python train.py --encoder_arch="convformer" --model="image captioner" --dataset="photos with spoken descriptions (Open Images, Localized Narratives)" --train_examples=203450 --image_size=64 --crop_scale_min=1 --horizontal_flip=false --tokenizer="char" --vocab_size=53 --encoder_norm="rmsnorm" --encoder_norm_position="pre" --encoder_activation="quick_gelu" --encoder_mlp_ratio=2 --encoder_parallel_block=false --encoder_inner_norm=false --encoder_patch_size=[4, 4] --encoder_conv_stem=false --encoder_depths=[4, 7, 4] --encoder_widths=[48, 96, 192] --encoder_kernel_size=3 --fusion="cross_attention" --decoder_width=256 --decoder_layers=6 --decoder_norm="layernorm" --decoder_norm_position="pre" --decoder_activation="geglu" --decoder_mlp_ratio=2.67 --decoder_head_dim=48 --decoder_fused_qkv=true --decoder_bias="none" --decoder_qk_norm=false --decoder_parallel_block=false --decoder_inner_norm=false --decoder_positions="learned" --decoder_cross_attention_every=1 --decoder_tie_embeddings=false --init="kaiming_normal" --residual_init="scaled_by_depth" --optimizer="soap" --beta2=0.99 --learning_rate=0.0025 --beta1=0.9 --shampoo_beta=0.99 --eps=1e-08 --precondition_frequency=25 --max_precond_dim=1024 --one_sided=false --adamw_lr_other_params=0.0023 --max_grad_norm=0.5 --ema_decay=0.995 --max_steps=9100 --batch_size=96 --epochs=4.3 --lr_schedule="step" --warmup_steps=910 --weight_decay=0.1 --adamw_weight_decay_other_params=0
Rows from block 5 of the image encoder of a small image captioner, named by matrix and row number. Rows with one number belong to one neuron. Each number is 200 + 20 x the weight over its row's rms, rounded and kept within 0 to 999. All counts start at 0.
After each neuron's rows are labels from the 100 images, of 14976, where the neuron reaches its highest value: "colour at peak" is the nearest of a few named colours to the mean colour under the peak. Only what is clearly more common there than usual is listed. The data: photos with spoken descriptions (Open Images, Localized Narratives).
# fc1: MLP up (encoder.blocks.5.mlp.fc1.weight, 192x96), inputs 0-95
# fc2: MLP down (encoder.blocks.5.mlp.fc2.weight, 96x192, transposed), outputs 0-95

fc1.42,204,222,165,219,246,176,201,206,200,232,195,171,201,192,209,203,172,181,175,184,194,168,212,200,202,213,169,195,207,199,216,185,244,204,186,209,184,148,212,223,206,195,189,194,202,214,233,208,186,192,238,193,223,215,212,190,178,202,195,200,192,174,180,179,206,234,222,219,210,190,168,200,208,158,183,138,202,206,203,191,197,154,175,187,198,208,191,217,189,184,226,206,213,205,187,209
fc2.42,222,222,184,216,173,225,177,218,225,199,203,176,180,190,202,206,205,208,191,195,168,194,208,195,177,170,200,216,235,190,200,245,206,182,220,187,176,216,202,188,260,221,185,205,225,183,197,226,214,204,157,219,189,197,217,201,197,215,182,214,224,169,243,205,147,194,203,193,224,213,192,197,202,205,141,201,201,214,194,195,195,215,219,186,218,194,187,209,198,246,183,198,201,181,202,207
colour at peak: black

fc1.186,173,186,236,155,175,179,184,182,193,222,197,201,202,215,230,235,158,177,202,222,183,191,215,184,220,205,183,159,198,202,213,137,210,217,157,200,197,224,188,222,210,198,198,173,209,187,194,193,220,217,215,177,212,194,192,210,171,198,218,153,200,195,194,221,176,203,210,181,202,175,195,223,226,185,229,196,216,168,204,191,204,186,215,188,213,192,200,206,171,218,195,184,222,206,171,208
fc2.186,209,212,196,221,216,217,218,177,162,183,209,211,188,198,210,161,235,242,186,200,213,228,163,182,178,215,203,227,191,164,193,206,185,183,182,191,213,174,161,196,184,218,202,203,198,203,201,244,169,161,191,197,190,224,177,231,206,196,183,245,188,230,204,176,226,218,210,216,218,191,207,198,234,225,188,168,183,217,208,173,188,204,216,191,194,211,163,190,178,190,186,193,191,199,184,196
colour at peak: grey

fc1.21,191,199,183,214,212,206,205,214,201,228,153,203,179,216,247,206,212,250,200,217,184,225,214,221,212,218,241,185,185,189,183,171,197,192,194,189,218,192,197,167,214,219,189,230,208,213,227,229,218,166,227,161,215,197,215,214,169,188,161,168,195,200,195,223,182,207,225,211,205,197,208,183,177,197,211,210,191,198,188,171,210,199,241,211,199,212,214,212,182,223,193,203,178,221,158,212
fc2.21,177,214,220,212,188,196,206,171,164,217,159,214,185,201,229,185,215,174,201,219,212,228,166,195,204,185,228,235,231,222,180,201,205,198,209,177,178,204,211,211,214,196,190,187,171,198,189,180,179,202,211,228,177,180,192,171,196,201,206,233,155,196,193,245,163,205,184,155,198,182,226,189,206,227,171,201,199,192,232,204,193,173,193,194,186,175,179,177,216,192,182,187,213,208,221,177
colour at peak: white

fc1.136,165,155,176,180,165,209,173,242,198,181,192,200,182,197,179,177,201,169,198,229,209,191,212,214,206,227,201,234,179,198,214,180,176,230,191,214,196,189,201,210,223,205,191,221,218,205,208,194,205,184,205,180,193,206,191,232,163,243,188,193,203,209,195,193,180,193,220,250,191,164,195,163,218,221,183,221,195,207,197,167,208,189,217,212,216,170,173,173,198,187,193,214,231,224,219,210
fc2.136,208,234,190,202,203,204,211,176,221,205,222,205,201,236,223,210,188,185,177,182,192,204,218,189,219,203,226,160,202,206,186,195,235,202,194,196,170,185,202,201,173,219,174,195,216,206,141,207,171,211,190,225,201,209,226,201,207,202,225,214,192,185,183,217,222,211,209,173,181,172,228,231,177,194,218,186,189,206,250,181,194,199,179,177,211,217,217,249,213,220,219,186,216,168,190,161
colour at peak: pink

fc1.146,218,172,203,204,223,210,195,218,209,208,163,190,180,187,194,258,174,226,197,207,192,195,216,217,226,229,200,173,189,217,202,184,220,195,190,187,237,169,204,186,198,209,233,197,226,201,240,206,190,188,204,180,179,241,165,211,200,219,204,187,209,189,236,191,213,191,205,237,186,207,183,195,218,214,225,191,238,198,228,216,218,189,207,175,199,182,190,199,187,181,214,223,205,179,157,160
fc2.146,199,222,202,174,177,192,204,160,182,194,182,213,189,178,179,196,203,180,198,179,217,186,190,197,184,224,196,172,205,189,189,230,183,178,169,188,207,229,235,174,204,206,141,157,170,177,163,234,199,209,180,224,200,204,224,206,161,174,207,211,200,213,177,223,200,240,211,224,201,192,178,198,219,219,199,198,203,175,215,204,178,219,199,195,202,163,189,177,227,224,182,189,193,206,210,214
colour at peak: cyan

fc1.7,207,208,196,179,217,209,223,205,252,201,205,166,194,214,249,212,185,201,194,196,208,188,217,199,215,191,187,224,207,184,192,230,177,163,186,179,234,234,226,186,185,204,195,175,183,198,198,232,177,219,182,211,196,210,196,209,178,188,218,231,206,189,211,196,230,160,238,172,182,222,195,167,222,164,197,207,228,172,172,217,200,204,214,179,205,219,219,221,199,165,202,194,184,170,204,212
fc2.7,197,202,187,203,197,166,180,217,214,242,171,190,231,187,225,176,209,176,215,171,217,205,184,216,231,196,215,217,178,173,170,192,219,195,199,204,212,221,221,229,204,191,200,191,204,205,205,182,216,209,188,227,254,227,188,238,200,202,226,218,194,211,247,222,181,175,177,209,233,201,211,179,194,233,177,185,197,229,188,204,189,194,207,207,200,206,177,216,204,198,189,184,226,206,231,150
colour at peak: black

fc1.118,208,162,193,208,179,204,189,218,227,216,186,194,195,148,208,214,166,217,184,141,212,166,188,210,213,222,194,212,235,206,205,155,195,200,223,207,176,187,179,184,201,198,247,195,181,238,209,204,202,207,209,192,186,212,203,243,178,201,168,223,178,223,186,191,228,185,193,209,221,203,194,182,196,199,216,233,199,205,179,212,186,211,190,214,177,186,155,220,204,188,215,205,212,202,173,187
fc2.118,197,210,192,222,186,174,238,216,213,223,185,195,179,182,194,185,212,197,188,202,189,180,193,196,212,217,172,199,180,171,199,225,235,206,186,217,201,190,189,204,193,213,204,178,235,204,221,176,236,202,185,213,190,199,169,226,201,240,187,208,248,176,169,175,195,192,227,235,196,223,194,200,205,181,166,193,177,226,186,176,217,240,172,180,177,194,203,209,201,162,194,212,206,229,204,156
colour at peak: black

fc1.96,215,217,191,225,183,203,203,226,224,177,199,231,189,233,228,168,211,179,179,184,174,236,230,184,177,181,178,211,219,202,222,183,193,218,223,211,213,193,215,177,212,229,199,195,209,211,210,168,203,190,160,165,185,211,168,189,213,211,181,169,187,206,194,232,199,204,199,226,181,193,202,196,197,207,193,201,203,216,209,205,186,208,203,214,184,208,190,196,217,193,219,238,247,167,134,191
fc2.96,198,209,247,215,208,182,218,189,183,197,175,192,248,197,187,207,206,211,219,166,177,194,200,181,217,195,208,189,188,199,193,188,160,197,169,208,167,201,190,204,202,161,200,224,181,188,221,218,195,237,207,226,195,197,192,176,177,168,223,207,195,227,194,146,236,223,183,186,202,214,188,174,158,195,230,217,199,204,192,164,201,205,174,210,205,196,222,193,221,205,209,190,208,240,227,204
colour at peak: brown

fc1.188,176,182,204,229,197,193,222,191,209,182,208,212,177,189,201,221,207,166,204,149,174,215,176,219,204,214,205,202,222,218,215,204,168,209,186,246,196,205,190,173,150,215,216,194,204,199,184,206,210,209,205,208,167,217,197,235,195,225,206,218,173,214,190,193,193,150,182,167,194,234,217,208,198,213,185,212,222,186,181,169,194,210,191,198,180,191,170,171,202,208,180,168,238,201,236,196
fc2.188,190,211,190,214,197,203,184,252,226,196,191,181,209,210,186,179,186,245,208,223,191,229,172,198,213,205,214,207,198,186,167,171,203,178,224,186,223,224,197,215,223,196,213,196,240,190,203,172,165,182,216,199,229,231,209,171,219,179,221,211,210,182,221,191,171,190,238,204,183,188,179,207,172,198,160,217,184,213,211,186,188,193,202,227,182,182,211,186,177,217,208,199,245,171,215,223
colour at peak: brown

fc1.141,206,222,203,206,205,193,215,180,218,181,214,205,207,206,203,181,183,184,211,192,170,227,177,200,192,172,201,234,210,205,205,198,208,199,221,178,210,211,223,170,193,221,193,203,229,234,187,186,223,191,210,221,200,223,189,178,243,204,204,219,227,215,206,161,156,247,179,202,192,180,198,206,197,210,200,221,165,226,214,184,168,201,215,214,190,164,174,169,237,170,163,187,188,234,224,208
fc2.141,199,191,194,205,177,229,200,183,198,187,206,196,175,161,190,212,199,197,228,146,230,191,238,209,161,220,213,207,180,213,213,208,192,162,181,211,184,216,190,178,222,204,189,186,185,183,210,158,195,195,173,209,208,184,180,231,201,199,202,227,192,219,163,193,230,172,213,213,182,212,197,216,237,225,211,173,188,213,227,182,208,203,194,218,189,237,199,224,174,192,218,198,218,219,244,217
colour at peak: brown

fc1.52,211,231,225,206,233,207,185,217,200,189,190,162,221,212,164,197,211,193,186,163,177,189,233,235,187,223,218,214,186,178,228,221,242,200,188,224,196,211,231,184,191,180,197,193,221,209,184,184,193,181,163,212,190,202,181,192,204,197,192,200,218,200,188,194,180,209,178,199,230,219,204,191,237,225,170,230,190,198,221,163,202,193,176,171,206,232,226,179,210,173,206,173,194,232,172,191
fc2.52,201,190,207,194,156,226,226,201,204,209,200,205,192,194,210,177,156,218,216,201,213,182,178,187,223,201,189,194,235,181,194,207,187,183,149,194,198,208,163,194,167,205,228,227,207,196,170,213,189,199,219,213,220,170,226,193,232,196,209,204,183,218,211,186,234,195,226,212,210,218,157,211,191,171,214,171,178,191,215,180,211,207,216,237,203,174,159,189,198,197,197,188,167,178,178,229
colour at peak: pink

fc1.17,187,188,199,200,179,183,201,210,201,224,178,171,249,186,220,200,193,197,183,203,184,208,205,198,174,208,170,243,199,207,194,216,229,204,213,206,173,169,215,215,178,224,189,182,180,227,243,215,249,172,216,183,219,205,183,217,193,224,209,197,201,175,185,208,178,205,202,181,182,162,203,195,172,184,177,190,174,226,198,187,189,180,179,164,201,247,171,206,170,205,212,169,205,220,192,187
fc2.17,206,191,219,221,226,244,186,180,204,207,170,183,155,242,223,221,214,208,193,208,208,213,233,220,187,177,187,168,219,165,206,200,216,203,193,205,181,218,225,195,218,200,212,205,230,205,167,172,229,195,192,198,175,173,190,196,216,243,178,203,226,223,199,193,192,187,189,180,195,217,211,215,186,174,199,203,226,202,221,242,186,211,185,238,191,213,227,198,179,193,171,214,236,208,184,193
colour at peak: black

fc1.184,171,213,217,243,189,217,251,213,203,199,206,200,207,212,208,161,213,207,186,204,195,181,224,190,229,213,190,181,209,170,199,191,168,176,197,181,198,182,219,201,200,237,178,179,241,221,198,208,220,229,216,211,197,198,229,211,220,236,167,216,234,211,193,215,176,184,214,166,201,182,175,213,227,213,195,195,213,193,216,188,208,247,219,179,166,223,188,205,181,188,184,194,201,180,173,187
fc2.184,204,228,221,170,221,193,163,155,234,211,223,211,193,179,212,213,155,165,175,228,197,238,222,227,170,193,214,220,216,225,204,216,207,182,222,195,198,188,208,207,210,192,185,203,229,199,236,143,200,193,194,220,193,212,237,180,214,201,201,190,205,221,173,200,183,197,174,226,219,181,193,198,201,175,195,197,167,198,208,183,207,183,190,174,213,225,212,211,198,189,188,190,162,201,186,209
colour at peak: grey; pink

fc1.74,236,197,189,221,209,214,218,190,186,185,201,195,215,176,204,228,184,154,159,208,203,215,237,218,210,178,203,178,213,193,180,213,195,163,183,191,215,203,205,189,209,222,190,222,212,212,222,217,160,164,150,230,173,207,218,197,229,212,186,193,172,210,202,204,181,221,233,209,187,218,206,226,202,182,180,196,199,240,210,167,184,243,199,201,210,202,201,173,199,209,217,205,196,243,194,189
fc2.74,224,181,197,200,214,200,180,213,181,204,226,211,187,189,138,226,186,223,173,207,178,216,200,179,185,201,212,221,234,201,221,171,188,211,190,212,222,210,203,214,184,159,197,215,183,234,224,200,204,212,210,207,204,173,217,222,184,160,217,253,227,210,224,235,205,179,239,194,212,202,185,213,190,203,207,216,228,191,188,183,209,204,227,183,208,232,196,206,209,219,218,196,223,203,175,238
colour at peak: cyan

fc1.56,227,202,174,221,214,222,226,210,235,172,173,183,205,207,183,157,191,204,219,192,210,201,225,173,205,190,214,230,194,193,233,229,200,175,185,192,193,178,186,186,199,217,196,192,184,239,194,191,206,189,238,202,207,192,178,223,218,212,214,210,209,193,205,157,187,186,210,185,184,194,208,191,216,197,175,187,199,226,185,214,178,191,161,177,169,228,195,217,223,224,177,177,266,180,192,196
fc2.56,223,199,216,191,220,203,221,199,208,170,203,185,179,181,219,185,210,201,202,214,197,221,165,218,189,193,188,204,181,198,207,181,188,207,205,203,207,165,211,241,237,196,193,203,228,219,218,188,173,195,212,160,166,150,192,190,222,162,185,180,189,182,173,204,204,225,155,203,214,173,192,231,204,213,185,158,174,236,200,197,219,191,185,230,191,207,209,219,210,185,192,221,205,250,205,199
colour at peak: black

fc1.107,185,160,188,184,199,249,175,201,210,202,174,152,208,224,190,215,188,195,177,206,183,184,190,195,225,197,207,199,205,182,206,163,182,181,219,183,168,203,228,164,177,168,209,189,199,222,205,208,171,174,217,193,169,214,205,215,196,169,201,229,194,224,197,173,180,181,178,226,207,199,192,193,172,162,210,208,217,221,196,172,187,160,200,207,211,186,176,188,227,184,171,194,224,211,199,220
fc2.107,162,215,201,212,169,171,199,224,191,191,202,208,201,176,200,225,184,192,228,206,191,188,210,193,191,212,220,201,189,197,222,191,233,209,203,191,205,209,147,211,223,212,188,193,202,195,248,187,226,222,211,189,219,205,192,175,194,213,199,158,221,157,205,180,194,183,202,199,191,172,206,201,177,224,143,221,181,226,197,212,211,217,195,222,179,192,226,178,241,187,231,219,172,199,231,180
colour at peak: black

fc1.67,213,164,171,195,231,160,234,195,228,193,179,188,223,194,195,226,203,202,184,159,226,205,159,198,188,219,217,178,202,205,192,215,175,171,201,185,212,204,206,201,196,240,180,163,207,198,161,193,210,187,203,216,221,170,214,223,179,187,217,172,212,175,194,180,200,242,182,194,201,189,213,201,193,245,196,183,179,181,193,191,202,205,203,193,183,225,254,192,179,182,204,172,204,199,204,204
fc2.67,186,206,189,163,162,224,205,174,205,192,190,206,193,174,184,174,197,179,187,199,185,221,219,211,202,172,186,212,205,214,180,207,213,197,229,189,245,201,171,215,239,177,209,226,182,179,206,178,237,209,186,172,206,173,190,185,189,220,197,210,191,200,175,219,194,178,239,192,177,205,191,184,157,186,216,226,173,252,193,186,223,204,196,177,220,187,204,217,196,218,215,243,220,223,200,194
colour at peak: pink

fc1.119,195,204,210,186,154,221,199,220,204,203,190,180,219,229,235,222,201,190,186,200,196,179,193,205,182,235,212,226,221,180,220,214,257,183,185,216,187,205,197,148,175,217,219,191,210,254,186,217,197,184,194,185,206,196,215,209,194,196,180,204,204,192,239,207,208,194,197,193,197,252,218,217,187,220,204,190,196,206,206,179,222,225,170,216,187,192,214,194,242,209,227,189,228,203,224,173
fc2.119,202,206,210,177,214,235,170,182,217,254,195,218,192,193,154,211,186,192,201,186,172,151,201,155,204,208,199,161,187,202,205,197,199,189,195,204,198,186,197,219,239,185,197,168,188,178,179,156,227,191,183,223,199,240,199,201,203,202,199,220,182,217,160,200,195,167,200,220,185,229,194,166,230,206,174,217,220,211,193,206,185,195,231,207,199,199,202,209,181,186,225,195,208,202,176,200
colour at peak: brown

fc1.106,160,190,180,203,211,191,206,182,195,222,181,209,208,207,185,197,196,191,207,188,188,210,170,207,231,185,221,217,248,190,180,166,180,190,167,193,236,230,207,197,178,203,227,201,211,175,182,207,227,193,190,215,211,220,156,181,192,208,230,207,181,194,199,240,199,144,212,193,200,212,209,192,193,216,194,179,192,172,189,151,217,197,185,231,211,192,183,207,204,188,167,207,225,179,224,166
fc2.106,198,219,168,198,194,207,184,212,223,196,202,206,208,183,199,208,183,192,208,203,198,211,214,213,162,235,162,212,204,201,202,159,189,206,200,163,173,206,179,200,201,210,186,227,198,189,221,199,161,215,200,214,179,226,213,204,219,188,199,195,214,195,197,164,190,216,164,171,206,193,228,197,173,188,172,238,184,194,201,212,220,224,220,211,204,211,194,155,197,167,256,172,188,175,150,215
colour at peak: brown

fc1.84,220,234,185,186,178,204,194,191,184,211,161,189,202,179,221,190,193,142,215,192,195,206,221,209,237,175,197,208,201,173,189,176,194,200,185,222,203,192,184,227,192,187,204,168,219,241,209,221,188,169,201,181,183,190,199,203,177,178,252,188,178,213,177,222,164,200,227,194,170,198,202,216,199,215,206,214,216,220,244,187,185,210,196,187,168,182,225,179,203,165,234,202,210,200,185,188
fc2.84,166,172,190,181,202,230,224,197,157,185,239,198,206,229,167,187,171,235,205,204,196,213,190,158,171,184,208,167,198,189,217,205,173,187,179,224,193,226,195,218,178,190,175,205,226,161,185,198,189,220,185,164,179,206,200,211,221,214,183,195,211,207,212,172,193,165,185,247,233,186,184,201,186,201,196,214,194,215,209,212,193,226,194,193,209,200,191,218,187,206,221,206,226,172,168,206
colour at peak: blue; cyan

fc1.59,203,215,175,227,158,227,211,201,209,216,188,203,203,207,200,194,195,213,209,146,235,189,206,248,249,211,202,189,214,173,169,169,233,221,224,159,184,189,212,218,223,207,177,199,217,177,164,218,185,220,171,202,191,222,187,194,209,206,189,220,193,188,180,194,169,191,211,204,192,188,196,218,234,197,198,189,176,188,159,196,191,218,177,178,192,209,186,194,187,208,195,213,204,235,184,225
fc2.59,197,189,198,167,206,181,201,194,214,197,245,176,169,184,203,218,189,157,225,197,193,238,216,187,154,203,183,223,181,188,185,195,173,194,184,184,155,198,246,205,176,207,198,212,208,199,175,182,216,213,207,216,225,203,197,206,174,216,233,174,186,218,221,184,163,197,196,189,208,208,236,214,193,203,230,196,209,230,180,191,225,174,217,241,218,201,198,183,193,183,203,183,227,182,215,183
colour at peak: pink