Weights of a small image captioner: batches of 96.
Rows from block 12 of the image encoder of a small image captioner, named by matrix and row number. Rows with one number belong to one neuron. Each number is 128 + 32 x the weight over its row's rms, rounded and kept within 0 to 255. All counts start at 0. Numbers have three digits each.
After each neuron's rows are labels from the 100 images, of 14976, where the neuron reaches its highest value: "colour at peak" is the nearest of a few named colours to the mean colour under the peak; "top examples" is what is common among them. Only what is clearly more common there than usual is listed. The data: photos with spoken descriptions (Open Images, Localized Narratives). In brackets: how many of the 100.
# fc1: MLP up (encoder.blocks.12.mlp.fc1.weight, 384x192), inputs 0-47
# fc2: MLP down (encoder.blocks.12.mlp.fc2.weight, 192x384, transposed), outputs 0-47

fc1.341:140145162108111124128166105067115066066089093150098110094120156102121100123176130163115129145166157119146163120149128107088148147117113149114116
fc2.341:121155109135055152132119149053087128065104140153098186144112192124112162166075122135197108115142181063126136114138134118116059093084077180064173
colour at peak: pink (32)
top examples: text has "ground" (27)

fc1.42:100164073135119112087163105163087130115108166156086201137135160211160162104180118121094111149120141127164116169156132158131165033182116120149171
fc2.42:147151142135149117163167065121090105116092144175120095127056125112087169062205129091138133100128119132164123135162135145083159098127155121141145
colour at peak: brown (60)
top examples: text has "trees" (69); text has "car" (42); text has "road" (36); text has "cars" (29)

fc1.17:162086083094135129129123100107128089116129106095064165101131149091134129094081109147129120059116103103116115094119127125163146104092152162161119
fc2.17:109130100139137100097079146144137159102116107132115109131153159167143199093123158112222132133058128116164187129129118134120077157104135170107099
colour at peak: grey (65)
top examples: text has "holding" (39)

fc1.298:153138080095160094159118169132108171187141176149086104139127132169149128106100083135056124151134100153121186112162122142161170150194107134111118
fc2.298:087107119141112167064086097103088115141129116111138095141154149055149100103096113112139080112074182157131128107162145136090168126142142081077138
colour at peak: brown (64)
top examples: text has "trees" (62); text has "plants" (31)

fc1.87:151073164142073186127121106150162126149143119061081138125152118099122107112151134091183098148147175129141174144057097158158113091135087106115150
fc2.87:114147100158116142190110213139144164135119081162118109144124121158160202085180126147133178197139131152156064174147092105139116116115097141097117
colour at peak: pink (27)
top examples: text has "text" (32)

fc1.39:111110130110107153056094113031100071151195140102108121159108095094167107077149100139146114152136179164104121180131186209117114119172148141141134
fc2.39:157149116169172189137112085148085138058146156114158094141156127161146134111137132136106157147172159122206101160138072135096061101111190147123076
colour at peak: pink (30); white (25)
top examples: text has "sky" (86); text has "trees" (63); text has "road" (53); text has "buildings" (52)

fc1.107:163138151089134088072156054174146131150129127102058106118102124069133160154151141180128115146151124104142166173161188142132125069130099152152132
fc2.107:100141163071062112159094160111064140118132133149162180084102152137137119135189136143148109172177122199145137140167114135113168151103106105191161
colour at peak: white (26)
top examples: text has "text" (35)

fc1.106:071175173107119104162139109103126180131118070140137092143158139117127134117100143144155139136083136159160124138082112093124096088089128180139115
fc2.106:163162090153118115177103159118123178150087110187132101163154160143195101080110118138106168144188146093157128113169151085116100132137140103148128
colour at peak: grey (80)
top examples: text has "sky" (90); text has "trees" (54); text has "building" (45); text has "buildings" (35)

fc1.214:131080136124159081115119123140151183139144146148099156130075093124118133142121105074159194193135100094115122120132172095081144134064092057110112
fc2.214:112104148124158120077124124103126067158116152149096130152167148152149149134089127174149113118087113123146126163101112059109157118123144083179113
colour at peak: pink (29)
top examples: text has "black" (55); text has "white" (52)

fc1.359:124108110052112137104153187138222100115173144132137112104124107098184151114158132102187145079165123087118166065067146101167112151116116112102152
fc2.359:119118088201115127138166141111068115140125105131121140095152133116133084115129097102182170096225117172128163145072155135144125157098191191112155
colour at peak: grey (70)
top examples: text has "sky" (50); text has "water" (28); text has "ground" (27); text has "grass" (26)

fc1.83:111112085083106142137098169189174119102136161140140161104089139098193169162130129142138117112158094154130180181090069100098205134093110142162105
fc2.83:167132119067130154101164122088065139125167094147177176143098119111165186122055145092107138086072065156098143162204131067102051134108135181123100
colour at peak: black (51)
top examples: text has "buildings" (42); text has "lights" (39)

fc1.76:129121076139159145160158150117165177139195160085122134127073139172124080107135149081136109116119176107156103164177127140112111125093054125127067
fc2.76:121134110162130100118128183122124128091128171126136127199113106110107115130120135116092135172101146064104191151098127144194173111092105094102153
colour at peak: white (30)
top examples: text has "trees" (73); text has "sky" (68); text has "road" (37); text has "vehicles" (32)

fc1.241:173152146189092128129178169111181068140107134143113133176118115156129130091124102120105122111134141104072090087138144095158143073093165121085159
fc2.241:109115162138096156119107141093154135171057159153083173150099131120089140122135137097103117045129129134124070089137168166102096124149089088149120
colour at peak: blue (34); cyan (29)
top examples: text has "sky" (75)

fc1.350:150125146167180155095161173079125139169125163136120146112114127166116180125151204161142123106132154191157089066142096080117166117137179172123055
fc2.350:133178171123148126120182126121202178127184123104152169142109081103126124132137131086112112128053072119134123137148154105130148096185140133106158
colour at peak: pink (27)
top examples: text has "sky" (52); text has "buildings" (37)

fc1.112:102142107140137119088164120112113189159141088165121136207107101088198111184172122106116108147113078105158150112138120135105119102145129196079122
fc2.112:149136148146100140093171169132105125132139149196119150147147114121121105130132189156136142137091148057088128197100162119150163134043144139102108
colour at peak: pink (38)
top examples: text has "text" (32)

fc1.215:150068117172147087165099119174118102119132089151152076102164131062106151138146135059163113110164093131122147114069146137112096110040110116114122
fc2.215:061123151131168175129131064141148161127125131137124170108074109124140089135145130147132166139091100098129096114075130137131186186200105168122186
colour at peak: grey (67)
top examples: text has "trees" (59); text has "grass" (39); text has "plants" (26)

fc1.85:123149166102132113112137056155151150152151157151174131133170164185164130123149121125133157098110103144175181174132181172114156109150164086102115
fc2.85:103182214172086143171079060108099140150065134136118185126148179084129153146117141119089106145049103140120130135162126145141161106154145158073123
colour at peak: brown (61)
top examples: text has "road" (29)

fc1.300:095136142134140125108126119141087157115194120098114194121142162144101141133125108112114153183115119127127144105139100125147113121122115102129120
fc2.300:154123182125145139148121146098196110148159128129094156152154143173137080128106072149113041131185114113079115147128102137062161071157090107149154
colour at peak: grey (69)
top examples: text has "road" (25)

fc1.221:092091115118130141140067094136090109218189189161122194186095201139145127155133183125105147152146130148078131084098151172167112147141122157090107
fc2.221:117167139159094118130193157197109139128164130126137056092071083126062087103173159121097113112126154058142129188149134133113069165135085103179166
colour at peak: pink (25)
top examples: text has "sky" (66); text has "water" (31); text has "clouds" (29)

fc1.272:106088108152140118113140135109128096087126140148139154127153116162175102146122079056103143123106155097119205189151115080131125163118084132125083
fc2.272:073093126189105188101110136155123117128090123138116129163151095097118176126130078065138074126115174150131132093128159083119162135136145141096135
colour at peak: blue (33)
top examples: text has "holding" (36); text has "man" (32); text has "front" (29); text has "screen" (27)

fc1.366:150123121113173125046075120164105147121108155156170101178094132101176165158149102145168053084171181170202187174129094096180156150160100162061113
fc2.366:166209129124162155146063119133124117080102070116159109142096098151131107182086124084155119053151131133188105161075133113158142205155101153130143
colour at peak: black (100)
top examples: text has "lights" (34); text has "dark" (28)

fc1.50:123058180086105172140202118128106151139182099088096125082126094121130150081116167141140131144167167145159143078093110149148145119112089148178119
fc2.50:144043093109155115090160093067075185087093121119091107103117125161142167066220105157127166174164152132167127126073058124098111090111134115128107
colour at peak: pink (33)
top examples: text has "text" (48)

fc1.357:144167172116096103127130120171134100126158139167155158040157134138139131142131094095141110083094148107097149128113161100172129112095132168116112
fc2.357:169128183118170103125140170144116092136122097088093181076156102069149084127110107066162128166113114111130147130088168154159142151169087194167133
colour at peak: cyan (31)
top examples: text has "water" (39)

fc1.104:124029167126180139132093157081111092141094157090123148065122104103134051094152089143133096101141075135156094098144115115132145085131143124141129
fc2.104:154121158064152192136182157082125083112103098168173106128122103124146170104120173129148117119111127136127124149159176161089109130138123142158095
colour at peak: pink (25)
top examples: text has "sky" (77); text has "buildings" (67); text has "road" (51); text has "poles" (30)

fc1.276:129188167157111093110140099109105114106149161087104149179098126133197111116145186073076163043060105147083112094158100113149090107119139117120065
fc2.276:142130106174123124098094095073125122090151148140121136142190152118153101120125129195123119156189073146167109091131140122153161111088135130134110
colour at peak: white (29)
top examples: text has "sky" (91); text has "trees" (89); text has "plants" (37); text has "buildings" (35)

fc1.176:135073171135164148084128065145205095153160154137138113154196057164117156133127060093133094145099108096140115178129130091137121189133105083162147
fc2.176:138163110214174146133167107119176063121094196168120123075121179111173158145127107108169107120159082114122076147085190128132123130080118111124077
colour at peak: blue (57)
top examples: text has "two" (29)

fc1.6:141099121115178112105183135125164165153151108126100108048122084128153174126153096166128143165144164087136148123070107093165120112148111161112119
fc2.6:106110115069116101097139158058141146116122137113114075103122160142167100086088146164147155094058179141171099130116087112074095151146117137144156
colour at peak: brown (60)
top examples: text has "people" (67); text has "buildings" (29)

fc1.185:089131126158112134165179126173138128094112113154171178137127141063126141129099176083109150193179165175108111135105092120177135156196118135129119
fc2.185:147135104154036152108143089129103108115107090086089083144152134138095157104084106104068153106058148132133104054145178097183089128161082112095088
colour at peak: grey (65)
top examples: text has "road" (72); text has "trees" (65); text has "sky" (62); text has "buildings" (49)

fc1.116:164118136113163192145196132130166155124111145161093149103148121093178140056172122093124072117161136082150149137179071152132103132100153148112085
fc2.116:117125185196079199114119122143151148115121111115137114088123187127135135107077139141168133081101124138174107205107140117157150117149139143107103
colour at peak: grey (65)
top examples: text has "sky" (57); text has "buildings" (37); text has "building" (31); text has "road" (27)